{
  "encoder_parallel_block": false,
  "residual_init": "scaled_by_depth",
  "epochs": 57.8
}
Rows from block 1 of the decoder, named by matrix and row number. Rows with one number belong to one attention dimension. Each number is 128 + 32 x the weight over its row's rms, rounded and kept within 0 to 255. All counts start at 0. After the name is the row's rms in percent of the matrix's.
# q: attention query (decoder.1.attn.q.weight, 128x128), inputs 0-127
# k: attention key (decoder.1.attn.k.weight, 128x128), inputs 0-127
q.100 144 [ 87 141 110 135 154 106 129 122 147 122 126 150  72 128 107 115  87 177 152 139 182  95 170  89 112  85 205 126 189  92 136 146 194 138  71 129 144  62 139 118 155 100 129 138  70  53 165 154 115 103 157  93 103  99 104 144 113  95 128 125 135 119  93 150 140 148 115 173 112  75 152 172 149 118  94 153  99 123 134 117 147 140 114 143 153 147 150 147 147 147 125 139  57 151 186 159 134 146 184 123  82 100 107 126 128  87 145 243  99 104 148 144 126 177 105  73 136 108 126 130 102  95  99 187 161 148 109 144]
k.100 153 [187 134 123 120 161 133 155 111 112 130 227 115 100  81 127 169  99 111  92 116 119 143 117 162 111 143 110 151 129  72 131  88 137 148 114  92 103 106 119 143 110 120 126 123 108 161 113 122 164 132 132 129 114 182 105 211 122  81 108  39 149 146 146 131 114 168 140 173 111 125 122 158 163 112 148  80 158 130 160 105 134 169 109 168  65 119 131 143 133 115 125 133  93 173 112 174 133 125 156 148 199  90  94 141 131 163 122  30 132 188 149  98  95 118 155  84 161 194 148  81 121 158 114 122  68 125 189 106]
q.101 157 [147 119 154 119 155 193 112 100 162 161 135  92 139 121 137 109 135 174 124 166  23 158 124 136 109 116 100 138 137  93 101 130 116 102 146  89 119 111 144 129 174 153  85 106 111 144 130 114 150 186 109 122 131 137 123 154 120  97 161 155 127 187  96 140 151 128  78 129 139 118 117 138 139  86 143  69  88 112 143 118 171 106 155 151   2 145 156 107  82 134  68 145 137 162 149 115 138 110 123 150 108 193 105 162 128 181  75 135 148 117 129 128 133 131 134 159 137 110  45 145 115 207 104 120 205 134  89  80]
k.101 139 [121 147 136 141 149 135 157 212 108  81 172 134 108 124 100 148 160  86 140 193 135  56 139  84  81 120 100 171 139 120 136 119 100 108 134 173 107 148  63 119  96 147 140 157  94 101  87 165 107 165 185 170 118 111 147 100 173  65  92 122 111  66  66 170 122 123 103 137 116 130 162 147 170 176  81 121 182 105 126 143 139  84 134 141 122 146 160 152 104 142  58 164 126 171 120 125 164 137 118 173 171 115 132 106 122 120  94 182 137 152 112 114 161 145 138  97  82  81  59  93 117 109 121 160 159 173 156 126]
q.102 139 [157 112 117 151 123 110 118 147 116 153 164 113 150 158 119 120 123 118  91 150   6 150  37 161 133 146 143  99 125 100 156 159 171 101  73 118  80  55 138 126 123 111 126 146 164 164 163 139 171 153  92 134 125 169 144 113 157 101 143 187 141 128 109 166 129 128  91 159 138 126 108 153 180 133 129  82  69 143  65  58 146 139 165 180  70 158 107 107 136 167 108 103 108 136 170  78 108 100 170 129 118 102  94 156 183 162 123 165 160 102 152 131 134  95 108 121 146 156 116 112 175 107  68 136 154 132 158 113]
k.102 148 [154 114 139 118 116 138 165 185 164 147 172 137 138 121 189 115  72  85  69 167 221  98 127  88 116 118 133 133  79 123 140 117  75 119 130 119  97 179 147 151 106 169 140 106  87 119 158 141 160 221 138 170 188 150 108  88 155 106 146 113  96 130 117 149 136 115 154  60 114 116  94  75 110 152 117 113 108 152 112 130 127 129 153  97  90 128 101 181  78 132 123 135 112 115 159  92 152 175 115 114 210 117 116 164 114 149 118 163  51 138 114  74 163 154 184 159 119 107  95 140  95 124 111 148 155 153  95 111]
q.103 176 [153 138 116 145 102 113 143 108 102 128  90 165 131 123 115 131 122  86 158  93 177 147 167 106 115 132  97 157 119 138 178 192  96 154 136 103 169 192 163 120 129  92 114 145  98  78 103 174 122  54 112  98 104 112 125 162 141 137 132  65 126 104 120 130 120 106 156 124 101 114 134 142 116 113  46 195 154  95 184 151 135 126 134 128 234 137  93 123 141 122 170 116 149 134  75 114 131 112 107 155 178 138 139 126 153 122 184  29 139 159 147 125 145 138 166  95 120  86 130  72 166 178 129  99  49 143 140 109]
k.103 169 [141 140 166 149 124  64 119 107 124 138  56 131 135 142 141 128 115 127 113  64  26 144  97 162 143 192 113 113 161 112  80 134 154 163 125 128  47 166 150 138 203 137 160 128 132 135 120 144  97 143  81 117 117  87 105 162 152 135 146 103 133 127 149  76 149 167 120 146 172 161 155 159  99  87 135 128 160 115 127 119 108  84 113 170 179 143 109 101 207 133 164  94 121 101 125 171 110  48 149  55 115 119 122 155 100 133 124  92 119  94 133 129 135  78 131 105 154 184  83 201 138 130 101 125 136 132 154 133]
q.104 157 [131 150 115 138 178 115 139  85 106 113 183 100 118 127  55  66 141 143 110 153 126 100 131 127 137 126 132 120  98 126 136 141 127 140 113 163 141 102 169 111 165 122 120 178  99 144  95 125 183 130 181 172 151 173 121 111 130 155 147 153 140 139 144 135 115 136 135 115  67 160 110  75 166  83 136 122 141 159 190 140 127  82 131 112   0 134 135 110  94 132  86 125  95 126 117 141  94 139 161 168 173 145 125 129 107 127 143  83 119 102 138 145 144 157 181 170 117  93 125  92 140 214 115  98 179 150 146 127]
k.104 166 [104 138 161 109  64 118 150 184 135  94 128 145 121  92 164 166 122 139 172 152  82 146 138 126 166 128 141 161 170  92 119  94 159 145 101 120 129 143 146  74  81 135 180 145 127  70 178 135 102 169 105 114 160 138 143  88 164  93 117 147  99 139  42 124 132 140 142 109 167 106 169 153 131 148 148 147 111 100  68  82 125 159 116 178 202 151 101 140 140 153  93 138 155 124  74  78 142 166 139  48 129 125 141 171  80 141 112 203 121 128  70 121 132 111  85 112 140  81  88 100 136 134  79 128 138 112 180  73]
q.105 141 [122 108 174  90 132 126 120 173 142 120 103 112 151 102 115 123 138 142  48 124 120 197 132  95 143 155 114 105 158 123 184 153 127 116 154 109 115 124 160  79 191 176 164 133 144 167 101 157 102 135 121 110  55 101 184 142 124  87  60 135 123 178  95 141 117 132 142 161 115 114 118 137 146 106  85 165  64 150  52 123 127 112  63 169  93 187 195  70 101 118  68 128 141 122 120 153 106 128 149 133 139 103 104 107 146 170 106 202 154 145 131 154 142 122 113 140 136 109 121 181  85 135 119  90 183 114  68 122]
k.105 152 [133 160 108 156 105 167 147 134 135 149 181 117 135 123 162 113 152 116  66 174 152  66 128 126 100 111 107  52 141 139 131 121 127 129 103  72 102 159 108 125 152 154 103 103 128  99  77 128 181 155 150 122 149 121 175 133 167 113 131  84 122  49 106 184 163 120 110 197 125  97 103 101  95 114 173 105 156 116 118  82 132 153 117 127 108 162 192 148  95  46  24 161  87 122 114 161 171  89 141 145 167 160 109 114 164 159 115 123 121 136 116 126 134 168 122 166  89 101 107 120 165 139 194 106 176  98 139 114]
q.106 145 [124  94 116 164 132  78  88 149 110 144 128  83  75  79 133  86 110 154 102 104 123 132 129 126 148  89  84  79 131 165 169  73 158 124 125 105  65 103 126 177 159 122 125  79 102 136 128 106 155 157 186 125 165 158  89 127 153 111 103 177 176 140 136 145 168 126 132 140  74 156 126  97 150  80 139 122 115 161 132 115  92 146  70 122 131 148 163  89 135 124 114  78 134 133 118 108 124 149 134 177  77 157 103  98 169 165 139 212 151 128 137 102  92 150  78  86 159 167 127 167 181  59 182 189 177 172 109 111]
k.106 144 [149 124 149  87 164 168 112 121 107 132  95 150 127  94 154 139  91 114 146 188 118 152  72 107 127 110 107 176 108 162 107  87 178 129 164  89 126 114 207 154 111 106  99 103 140  87 100 126 185 223 158 143  99 121 138 141 122 154  78 121  91 133 143 122 103 113 142  88  45 122 121 100 153 160 130  76 141 116 140 113 140  94 156 113  53 202 149 169  67 118 107 156  81 176 143 118 114 119 138 152 192 163 152 115 127 167 132 155 137 169 114 123 112 151 157 120 127 122 201 140 156  74 133  84  89 113 116 167]
q.107 128 [125 117 130 146 117  89 116 104 138 130 134 153  91  71 145 153 171 108 155 134 210 144 132 191 102 109 156  94 160 126 108  75 105 120  95  83 170 123 172 139  91 127 142 146 165 145 141 140 151  84 158 164 116 183  53 177 128 142 118 134 142 139 151 143 125 131 103 145 135  79  93  99 116 132 130  84 141 116  82 102 156 106 189 150  98  75 114 141  99 177 150  98 112 130 160 137 190 140  80 128 116 140 121 158  66 120 109 152  35 123  70  98 133 152 179 156 159 147 156  91 127 177 131 139  50 151 121 196]
k.107 146 [142 148 102 139 103 107 152 132 124 106 131  71 126 102 129 103 121 172 133 118 122 154 150 158 140 131 136 107 132 169  77  79 221 111 142 180 164  95 108 137 148 121 136 154 101 168 115 148  85 122 138 149 136 151 117 171  97 132  83  77 149 160 145  60 186 109 118  55 149  86 201 184 170 152 150 132 112 104  92 179 139 143  71 128 118 168 145 123 206 168 175  93  90 101 103 117 140 181  90 146 140  67 152 160  75 117 111  91 142 134 136 130 111 156 117 111 150 138 140 122  67 149 109 105 102  53 118 123]
q.108 148 [ 87 113 119 143 117 118 139 161 115 145 109 171 146 164 164 130 105 112 188 175 122 140 124 120 125 132 104 178 124 153 139 100  87 146 118  99 146 189  89 137 176 125 139  85 132  70 114 113 108 141  91  99 127  79  70 115 175 122 139  93 101 144 125 133 123  75  93 157 125 106 151 111 114 139  97 155 150 110 118  88 127  94  97 136 230 114 181 133 117 137 111 171  71 148  95 136 150 116 129  64 125 157  93 110 102 136 115 171 125 130  63  94  77 141 157 126 176  81 133 193 151 109 108 224  77 181 132 185]
k.108 146 [149 150 118 174 161 156 112 115 131 156  77 101 150 106  95 104 195 145 119 153 114 104 150 119  88 123 171 147 117 103 120 117 131 109 165 120  61  79 116 132 108 122 133  82 117 138 100 113 148 153 156 127 139 118  98 203  77 142 155  95 167  97 125 140 120 126  67 142  94 151 118 103 165 143 134 150 111  65 216  69 167  77 139 127 121 147 134 161 155 128 147 105  41 155 147 153 136  94 108 215 133  87 133 123 184 135 132  63 127 135 142 165  75 170  99  74 116 185 169 132 139 130 167 130 138  77 155 127]
q.109 162 [124 115 175 185 133 114 103 104 140 149  98 157 125 102  93 163 134 138 110  94 146 160 140 100 129 127 114 105 110 144 100 123  85 112  65 120 119 101 132 166 173 110 146 170 141 101 135 173 140 182 165 161 148 159 112 139  89 161 144 177 134 126 166 170 134 130  59 160 147 110 112 120 109 152 125 132 110  69  90  97 153 111 143 138   0  88 111 101 140 103 124 182 110 137  80 122 156  85 132 146 108 102 167 136 128 115 117  91 101 112 127  85 117 100  99 180 123 160 132 185 126 245 126 137 197 178 114 149]
k.109 150 [115  95 145  71  56 146 115 117  86 107 157 113 137 150 102 112 129 114 131 163 109 164 146 128 175 180 106  93 180  89 164 134 181 133 173 170 111 125  87 109 111 128 140 106 177  99 210 107 146 120 118 143 146 160 106 157 151  99 113  87 172 122 106 142 126 106  99 160 181 167  94 123 207 176  66 121  75  89  93 178 136 153 151 141 148 173 103  94 113 136  95  97 157 142 123  98 141 147 155 145 182 112 120 138 147 132  48 161 144 115  92 128 148 155  80 106 108  73 111 178 129  85  83 119 142 103  78 103]
q.110 129 [123 132  73 147 136 109 166 138 145 123 172 181 149 140 122 151 141 106 144 123  71 112 157  77 107 138 205  96 145 119 146 104  78 142  89 102 119 149 168 115 166 118 105  83 124 112 113 157 120 117 150 167  99  77 114 169  79 181 110 117 113 118  75 165 114  94  91 118 100 133 168 131 133 162 117 193 183  68 139 143 105 125 116 176 140 126 106 187 136 149 108 100 120 116 142 114 149 167 155  69 150 119 135 134 119  84 174 240 109  95 103 130 144  74 161  72 154 107  89 125 129  99 181 143 174  66 135 135]
k.110 134 [ 80 162 145 131 153  78 171 107 135 117 140 136 142 118 156 146  74  92 178 131 175 148 204  83  90 161  68 133 120 167 172 199  83 146  92 115 137 148 159 114 122 109 128 137 139 102 101 156 173 136  97 118 145  96 117 143 128 147 148  94  91 108 128  61  90 107 108 140 150 109 154 125 137 128 160 154 134 127 133  83  78 142 122 165 160 158  34 122 110  76 128 147 131 161 120 161 159  91 100 132 147 132 162 210 143  97 154  63 121 116 104 139  90 108  88 107 123 157 175  65 129 192 125 104 141 128 187  93]
q.111 148 [152 165 109 115 162  87 155  56 147 118 128 167 134 122 197 141 146 108  79  85  89 166 156 148 164 139 157 144 114 160 128 138  99 130 164 110 136 148 187  99 152 130 130 141 102 149 118  94 178 129 151 102 134  88 213 118  97 119 131 124  91 144 155 113  73 154 172 121 107 124  89 137  81 140 162  92 105 147 119 141  75  98  64 118 109  78 121 155 122 121 228  83 149 123  75 169 105 138 140 110 206 113 156 139 104 207 140 148 104 116 125 111 145 145 139 104  87 133 147  88 107 182 127 145  66  97 159 122]
k.111 148 [132 122 111 138 117 152  96 133 164 107 119  97 116 129 212 164 143 147 102  82 114 133 165 136  79  90 139 175 142 196 116 170 187 122  97 126 135 134 105 156  59  86 152  59 127 108 175 133  60 135  89 135 171 157 155 142 100 147 119 160 191 123 148 206 114 125 133  74 126 115  96 105 127 101 150 132  85 139 167 179 143 193 100 175 187 137 109  92 172  95 137 156 148  96 117 148 142  92 109 158 119 118 161  85 112 115 124 146 134 140 134  92 160 138  25 120  91 115 104  89 157 104 119 128 132 105 108 132]
q.112 076 [149 122  97 111 126  62 167  96 125 104 158 149 164 180 143 183 164 127 193  73 102 123  75 175 149 133 127  82 182  99  62 117 151 144 149 131 128 123 103 119 105 151  46 131 120 138 193 118 105 136 110 203 125 100 175 168 105 118 147 160  92 101 116 137 150 114 136 162  98 112 108 131  86 139 112 137 117 194 126 100 104 150 155 127  94 139  50 156 140  70 178  92 163 155 110 139 153 104 190 143 161 118  75 100 121 116 136 126  79 158 127 125 179 104 121 151 137 142 112 165 176 108  70 115 131 123  75 121]
k.112 075 [ 76 136 156 127 160 198 126  46 130  99 139 113 148 134 112 191  91 130 168 176 180  97  86 144 123 127 116 134 154 127 123 166 110  98 120 114  57 112 115  98  96 172 126 113  84 168  64  80  88 137 176 131 118 114  99 129 196 140 138 135 143 115 141  82 180 101 127 137 108 134 113 132 138 142  99 119  94 161  99  95 144  94 172  77 161 191 168 128 155 164  73 127  99  93 153 166 147 206  93 136 107 170  91 117 122 131 149 124 178 112 123  94 159  75 121 137 109 101 121  77 104 186 164 119 125  95 100 134]
q.113 088 [ 92 161 169 163 118  66 142 198 122 130 117 155 150 125 142 168 122  98 129 107 108 136  82 160 128 114  80 130 101 150 101 129 105  99 158 150  78 125  75 181  81 176 126 161 132 189 102 108 145 159 121 134 106 212 138 144 108 119 169  93 111 112 152 142 117 157 101 137  67 109  57 101 134 134 162 171 144 147 119  88 168 101 117 125  87 101 161 126 115  61 140 171 112 112 153 136 118  96  95  94 108 142 121  75 159  57  76  99 125 168 120 126 129 167  97 186 176 141  93 124 103 192 180 152 165 157 131 143]
k.113 096 [117  96  72 110  90 105 136 160  95  77 191 161  77 127 203  99 139 116 166 135 107  85 133 165 125 131 147 104 153 121 127 176 167 109 157 140 101 130  99 147 118 120 123 104  98  89 109 104  74 146 111 127  76 172 126 107 124 123 106 108 115 146 130 100 152 138 184 155 121 181 128 135 110 185 104 106 103 131  75 145 193 152 110  90 194 146 164 143 173 135 139 157 131 131 114 146 136 183 200 103 180 122  98 115 123 151 107 192 106 108 109 120 157 122 145 121 147  66 153  32  94 100 113 174 168 123  84  82]
q.114 097 [142 124 152 128 123 103 116 122 152 134 128 126  99 108 159 147 118 143 133  55 121 133 143 154 138 118 113  84 135 103 133 138 104 122  69 142  85  80  74 163 159 137 122 155 129 187 123  85 109 197 126 111 110 104 121 135 100 141 140 148  91  89 130 104 156 116 190 123 105 116 107 138 169 132 167 174 171 153 120 111 119  89 140 102  84  53 152 103 127  51 130 160 194  87  85 125 178 110 160 140 123 168 105 120 189  79 103 136 123 127 170 123 145 112  98 168 159 101  36 127 152 138 149 200 206 192 132 158]
k.114 102 [153  93 160 165 125 146 129 143 149  62 116 120 123 138 137 124 130 113 182 187 155 137 134 159  80 165  47 154 192 118 115 190 133 118 152 159 138 136 103 130 160 117 134 137 130 118 109 126  94 124 141 123  42 182  89 154  93 120 114  74  63 139 148  82 113 105 148 111 167 184 153 162 155 121 101 120 135 187 103  72 153 117  92  54 203 147 143 138 144 195 119 149 158 105 136 151 134 176 131 123 152 129 100 147 113 109 135  89 125 141 145 118 133  91 137 129  60  96  77  90  77 151  91 144  90 164 101 108]
q.115 079 [122 125 150 121  87  76 142 123 139 132  77 142 145  88 101 161 127 127 158  80 194 156 145 130 133 139 139 136 101 118 135  90 141  74 106 130 139 111 135  88 175 138 128 157 132 117 127 122 206 157  89 131 149 172  96 141 103 115 147 125 118 153  99 151 106  94  84 122 186  87  98 132  82  80 124 158 127 176 139  93 167  53 105 115 116 114 157  98  95  71 162  85 171 176 147 170 116 201  69 129  83 157  94 163 166  99 146 110  84 149 144 130 122 184 110 176 144 130 134 149 132 169 103 223 144  85  91 156]
k.115 080 [163 101 145 130 118  90  59 119 183  67 137 142 138 106 139 141 140 148  94 145 124 128 156 128 107 137  88  86 200  95 171 115 131 121 140  65 111 131  91 132  95 147 161 147 173 137 147 122 120 118 133 149  88 153 117  97 115 148 107 169  49 128 150 145 116 145 151 113 108 139 118 112 183 224  51  89 146 177  90 112 130 126 129  76 112 124 161 114 161 121 128 175 186 141 117 175 167 152 108 133 127 110  86 218 124 107 135 187  98  75  94 117 169 138 150 100 147  99 152 146  91  88 120 157 132 151  96  74]
q.116 087 [ 88 136 208 111 150 210 167 164 102 114 149 131 150  96  75 124 135 118  41 106 138 168  82  50 112 124 111 171 110  77 155 128  80 113 125 126  94 133 178 121 134 146 169 136 158 155 115 139 148  94 166  60 124 132 133  80 137 138  77 101 151 119  99 139 127 146 103 113 121 162 124 139 142 138 129  97 131  71 121 129 132 140 147 125 157 119 151  60 166 130  77 171 152  74 139 151 132 117  50 113  87  91 135 144 157 121 157 100 199 146 144 178 103 189 119 117 146  99 183 104 117 151 177 159 111 130 123 133]
k.116 069 [128 112  73 156 131 124 116 203 119 110 144  93 122  96 126  82 149 136 103  35  92 154 146 154 125 189 165  88 124 121 101 118 131 205 142  88 171  89  92  92 118 123 124 123 169 126 140 124 124  74 121 149 193 144 167 189  89 105 158 173 112  97 130 157 109  96 159 108 146  94 158 135 118 170 147 122 128 106 157 169 172 163  88 116 116  62 112 112  91  97 168 147 136 158 128 112 125  73 157 131 157 111 149 166 171 103 141 186  57  99 125 128 115 135 136 147 174 141 128 177 145 103 113 136  99 192 105  68]
q.117 093 [151 161  71 102 125 166  97 113 154 144 187 159 120 138 149 151  99 174 130 136  88 108 124 117 114 138 177  75 138 135 127 115 132 146 119 145  94 125 128 122  82 186 125 129 163 144 154  89 104 120 146 144 144  57 140 133 124 116 113 135 137 107 131 174 105 115 210  67  59 147 120 151 205 171 134  60 100 140  86 144  98 155 191 119 164 115 116 136  88 194 111 140 165  91 158 107 120  94 174 122 134 120 128 121  99 141 119 104 191  43 168 123 114  91 162 110 136 117 113 102  97  43 147 134 145 159 159 167]
k.117 086 [134 123 150 120 164 216 150  88  59 137 106 177  68 145 101 148 151 108 157 162 140 155 133  81 147 145 119 156 135 140  66 133 107 134 125 143 137  83 165 111  80  58  96 118 102 145 158 111 151  99  92 107 154  67 132 124 147 140 158  93 109 158  95 142 180  91 154 161 193 120 114 113 121  68 159 162 118 166 113  98  94 160 156 151 117 126  79 105 158 173  92 130 103 123 178 112  81 133 112 102 114 100 174  68 116 148 157  65 163 188 167 160  98 142 147 170 144 174 119 121 119 130 104 128  70 158 136 160]
q.118 066 [111 159 110  99  65 133  61  70 160 163 114 108  67 139 112  94  98 168 141 155 161 168 169 115 118 127 160  69 152 160 157 169 165 133  63 164 122 101 155 134 107 137 155 138 153 103 124 111 192 111 126 128 120 138 104 105 138 111 128 122 175 123 129 195  83 159 147 133 232  95 123 133 167  85 169  68 120  86 129 137  98  96 125 128 107 102 139 156 102  61  84  96 182 109 170 153 141 171 112 129 113 151 154 165  89 152 160 151 155  58 145 163 122 113 100 140 145 124  92 159 135  76 144 144 116 127 125  97]
k.118 060 [141  96 166 192 104 145 108 134 169 102 100 126 122 147  93 154 152 122  87 185 156 166 115  81 142 159  75 183 132 131 102 151 129  92 139 127 149 133  58 134  90 125 123 146 177 141 167 138 139  58 142 127 131 133 110 161 125 141 145  73  95  82 137 168  89  99 112 103 159 108  82 115 189  74  55 116 149 184  99  79 122 107 156 126 123 102  89 124 172 188 145 166 179  96 169 119 108 161  82 131 122 129 163 161 113  87 139  33 145 147 146 135 128 102 161 144 141  99 123 163 136 160  89 173  94 144 152 139]
q.119 091 [108 145 145 171 144  62 165 160  71 169 193 153 187 114  98 139 184 104  89 131 118 124  96 133 134 103 114 150 109 170 125  96 103 138 227 121 107 127 140 101  91 139  65 159 166 114 108 163 110  94 116 139  97 122 188 159 118 102  94 120  84 111 101 125 120 140 123 156 140 136  72 108 112 173 138 127 136  87 102  70 115 114  92 118  95 161 146  63 167 134 107 117 112 166 168 149  86 106 114 150  54 118 113 137 126 129 162  89 189 196 114 163 168 169 125 161 177 152 146 146 116 118 120  67 131 123 161 110]
k.119 098 [ 98 132  70 118  84 159 160 147 139  91 190 125 130 105 122 139 121  79 109 116 153 155  81 194  97 178 161  88 155 100 156 200 144 146 135 107  59 141  98 130  92 126 131 123 111  95 140 119  84 103 104 139 134 133 152 110 138 128 209 115 128  98 177 137 160 138 160 138 101 138 144  89 124 150  68  89 137 135 149 166 152 164 140  76 163 148 153 142 143 150 116 145 101 133 106 125  98 161 195 105 190 130  98 140 138 159 169 182 136 146 102 111 148 146 104 154 122  44 138  33  90 124 119 142 107 103  69  83]
q.120 090 [117 149 125 131 128 168 160 106 128 123 117 146 126 138 124  94 129 149 143 133 167 178 149  96 113 124 114 124  90 155 188 119 109  93 136  99 169 182 204 111 109 101 164 139 170 117 163 136 131 145 153  25 119  97 108 127 141 102 120 134 152 139 161 141  98  87 142  69 126 149 180 112 103 109 156  73 100  68 130 157  87 179 141 104 155 134  77 189 162 179 171  80 162 147  85 120 137  94  86 139 120 109 125 154 149 184 136 142 174 135 156 122  44 119 153  96  91 114 154 148  81 111 152 127  33 126 117 159]
k.120 104 [149 154 151 113 190 109  87 149 164 157  98 121 167 104  97 151 156 122 158  91 106 120 139  98 112 104 139 153 119 141 130  35  99 128 101 110 144 109 154 119 122 127 118 112 145 137 120 136 183 128 124 133 182  84 115 135 103 110 118 171 121  92  59 139 119 160  95 143 101  49 134 146 105 167 178 172 133  96 105 154 106 168 108 177  49 113 136 133 109 139 127  66 140 137 115 132 131  61 100 138  80 131 138  95 177 112 126 135 134 161 124 163  92 188 100 119 151 184 182 227 191 103 125  85 129 144 125 178]
q.121 091 [ 76 116 106 140 131 104  86  97 102 166 146 141 125  69  81 106 126 178 158 104 125 141 133 124 116 164 125  94 160 120 144 123 186 150 113 145 145 146 114 113 105  82 106 114 152  78 116 117 131 150 137 139  65 153 144 159 120 100 101 136  87 125  60  87  91 132 139 137 177 130  76 154 140 127 154 139 170  97  78  92 105 168  55 122  81 109 153 124 173 154 130  91 129 201 156 165 102 124 174 173 144 181 146 219 159 161 149 157 174 154 127 175 183  94 108 137 157 128 158 165 111  76  95  57 127 138 123 119]
k.121 086 [137 158 152 155 103 181 153 135 126 108  91 141 163 120  95 177 115 132 129 199 183 147 137 167  87 134  99 136 101 133 114 148  95 150 125 144 147 140 158 109 145 167 122 208 117 144 117 119 125  71 112 113 146 120  74 167 126 130 152  89 152  70 126 140  76 127 125 112  82 122 104  75 146 121  97 143 155 127 147 118  89 101 190  46 147  93 126 122 154 127 129 107 155  95 121  98 120 162  84 105 117 160 141 134 121 130 213  49 188 144 145 164 166 134 134 160  61  63  98 100  91 210 143 137  88 120 138 124]
q.122 071 [ 99 175  98 114 103 119 109 108 111 202 145 117 103 132  72 134 133 155 166 134  85 167 133 121 107 139 146 144  87 184 140  98 131 113 197 130 139 116 214 156 109  91  85 128 120 131 136 133 141  97 147 110 105 145 174 123 100 129  97 105 122 154 123 160 110 140 114 156 192 146  62 113 103 163 121 158 149  87 102 107 107 129 108 183  88 134 122 105 123 121  64  82 124 104 151 156  31 161 122 160  62 169 122 177 153 161 139 139 175 171 146 158 123 193  90 125 136  99 137 204 146 118 134  75  82 125 124  93]
k.122 064 [ 95 116  84 124  67 147 173 145 104 114 179  93 147  93 133 141 116  93 119 158 118 139 127 187 116 194 155  75 149 119 157 189 114 131 139 112 101 147  61 104  82 123 122 141 112  88 143 118 111  69 113 165 131 128 121 128 145 150 206 107 107  92 140 153 123 158 175 144 123 114 145  97 187 142  89 110 143 148 116 169 132 117 130 118 136 113 176 103 179 196  71 121 121 123 141 162 121 180 184 169 194 128  97 159 103 169 126 117 126 126 100 117 145  60 153 130 121  59 140  63 131 163  81 147  98 135  89  74]
q.123 089 [ 97 145 139 155 164 174 165 133  89 150  96 159 101 143  39 124  87 124 112 139 171 126 183  78 134 141  87 115 164  94 133 131 110 149 143 118 133 167  97  90 106 144 132 113 110 125 109 151 132  68 104  92  96 115 112 112 196 130 187  88 153 131 121 102  86 167 161 109 112 109 165 125 169  95 162 140 164  84 114 130 114 128 135  99 135 140 118 158 184 205  99  98 170 145 121 103  97 126 134  90 162 117 167 180  73 141 142 191 183  83 124 184  45 104 136 130 144 173 146 129 103  60 135 107 120 121 141  82]
k.123 101 [ 98 160 112  92 141 135 118 133 120 125 107 127 170 122 146 150 144 125 125  87 108 118 128  98 113 130 130 196 113 127  90 106  85 124 119  91 157  88 148  85 138 147 154 130 148 180 128 113 186 201 165 138 197  92 112 140 150 100 115 112 169  58 116 130 107  84  75 112  99 105  65 141 130 120 182 169 164  80 139 130 124 150 173 158  80 134 102  99  74  99 183  91 122 119 130  45 133 136  55 144 112 147 166 143 168 137 141  75 121 176 177 135  93 166 127 111 141 159 142 189 144 167 156 101 123 149 137 200]
q.124 087 [131 133 164 103 130  70  98  58 113 134 107  99 108 105 146  85 131 144 123 120 130 150  98 102 104 124  77 116 161 149 133 177 168 137  82 148 134 128 103 124 123  97 147 126 141  95  64  93 183 163 144 146  93  90 186 148 151 112 157 108 109  78 164 184 116 143 149 143 203 143 135 149  86 111 177 142 165  96 146 150  99 173 137  92  96  66 137 195 170  57  99  87 119 150 103 135 135 167 101 179 139 150 168 150 115 135 136 148  77 121 107 181 159 119  76 144 167 175 126 184 135  73 165 101 105 154  95 109]
k.124 080 [103 123 129 197 121 162 141 148 203 168 146  87 192 130  77 157 120  86 164 164 129 130 121 153  84 143 100 135 131 135 122 167  81 165 131 128 121 151  78 122 192 132 101 137 105  96 118 163 117  89 185 113 108 115  81 179  98 187 158  69 121  72 114 102  85 118  76 133 121 103 118 168 103 138  76 135 148  69  92 117 145  67 140  94 157 115 140 133 124 162  97 133 137  96 156 156 168 139 160 178 162 161 141 119  94 111 135  76 163 107 127 114 142 131 136 119 112  87  89 132 128 205  82  80 145  86 170 152]
q.125 075 [ 95 137 112 129 136 102 108 141 105 135  76 171 144 164 143 216  61 159 230  93 151 106 129 115 134 152  83 143 119 116 102 114  86 100 147 126 156 145 161 152  84 112 121 144  97 124 178 112 111 192 152  67 127 148 122 122  78 139 118 100 123 123 171 149  80  86 113  80  76 135 104 147 147 103 172 140 148 152 110 149 138 107 147 114 112 126  80 203 174 156 139 117  85 102 117 137 125 199 115 145 137 142 122 167 158 110  76 118 139 137 201 140  96 140 108 147  81 116  81 152  81 139 168 170 138 107  98 185]
k.125 068 [124 111 126  93 179 103  51 169 111  96 140 109 120 105 131 138 159 106 190 153  95  94 186  85 166  72 146 136 140 122 152  64 156 121  71 108 144 107 126 142 111 115 110 139 113 134 104 107 125 141 118 124  92  59 128  81 177 136 150 164 148 165  93 122 119 141 164 217 146 114  99 162 168 153 201 165 149 116  85 147 123 137 171 103 122 157 163  75 130 138 107 154 104 166 140 144 159 135  81  98  61 114 109 102 153 122 103 165  89  95 121 154 161 174  97  90 172 147 167 112 113 110  87  90 129 169 183 154]
q.126 066 [134 124 146 104 168  85 101 157  67 162 172 124 188 129 185 122 162 143 135 132  87  85  71 136 158  96 110 136 124 157  86 157 111 137 184  86 117 154 148 153  85 113 108 153 140 104 122 141  46 152 161 139 114 123 126 148  69 133 113  99  49 149 112 122 147 104 175 121  89 178 118  88 140 205 137 186 144 155  87 116  82 126 112 114  95 174 159 103 152 151 124 178  92 147 164 164  92 107 181 162 108 118 105 105 144 155  95  92 151 187 115  79 191 131 117 150 101 110 159 130  87 132 114  84 148 136 141 155]
k.126 064 [158 132  92 113  45 156 190 128  98 141 153 135 100  96 107 117 112  80 139 162 136 119  95 184 153 132 170  86 115  83 150 162 145 141 169 185  87 124 142 147 130 144 131 122 122 108 117 180  75 113  74 138  77 130 146 112 123 154 173 124 137 152 157  94 151 152 177 156 108 155 138 104 120 125 114  89  99 104 173 149 155 122 103 125 178 170 108 149 122 103  89 165  64 151  92 172  93 120 162 114 210 113  86 106 123 172 172 157 130 158 105 149 166 158  88 175 108  88  83  48  99 116 132 138 121  89  82  89]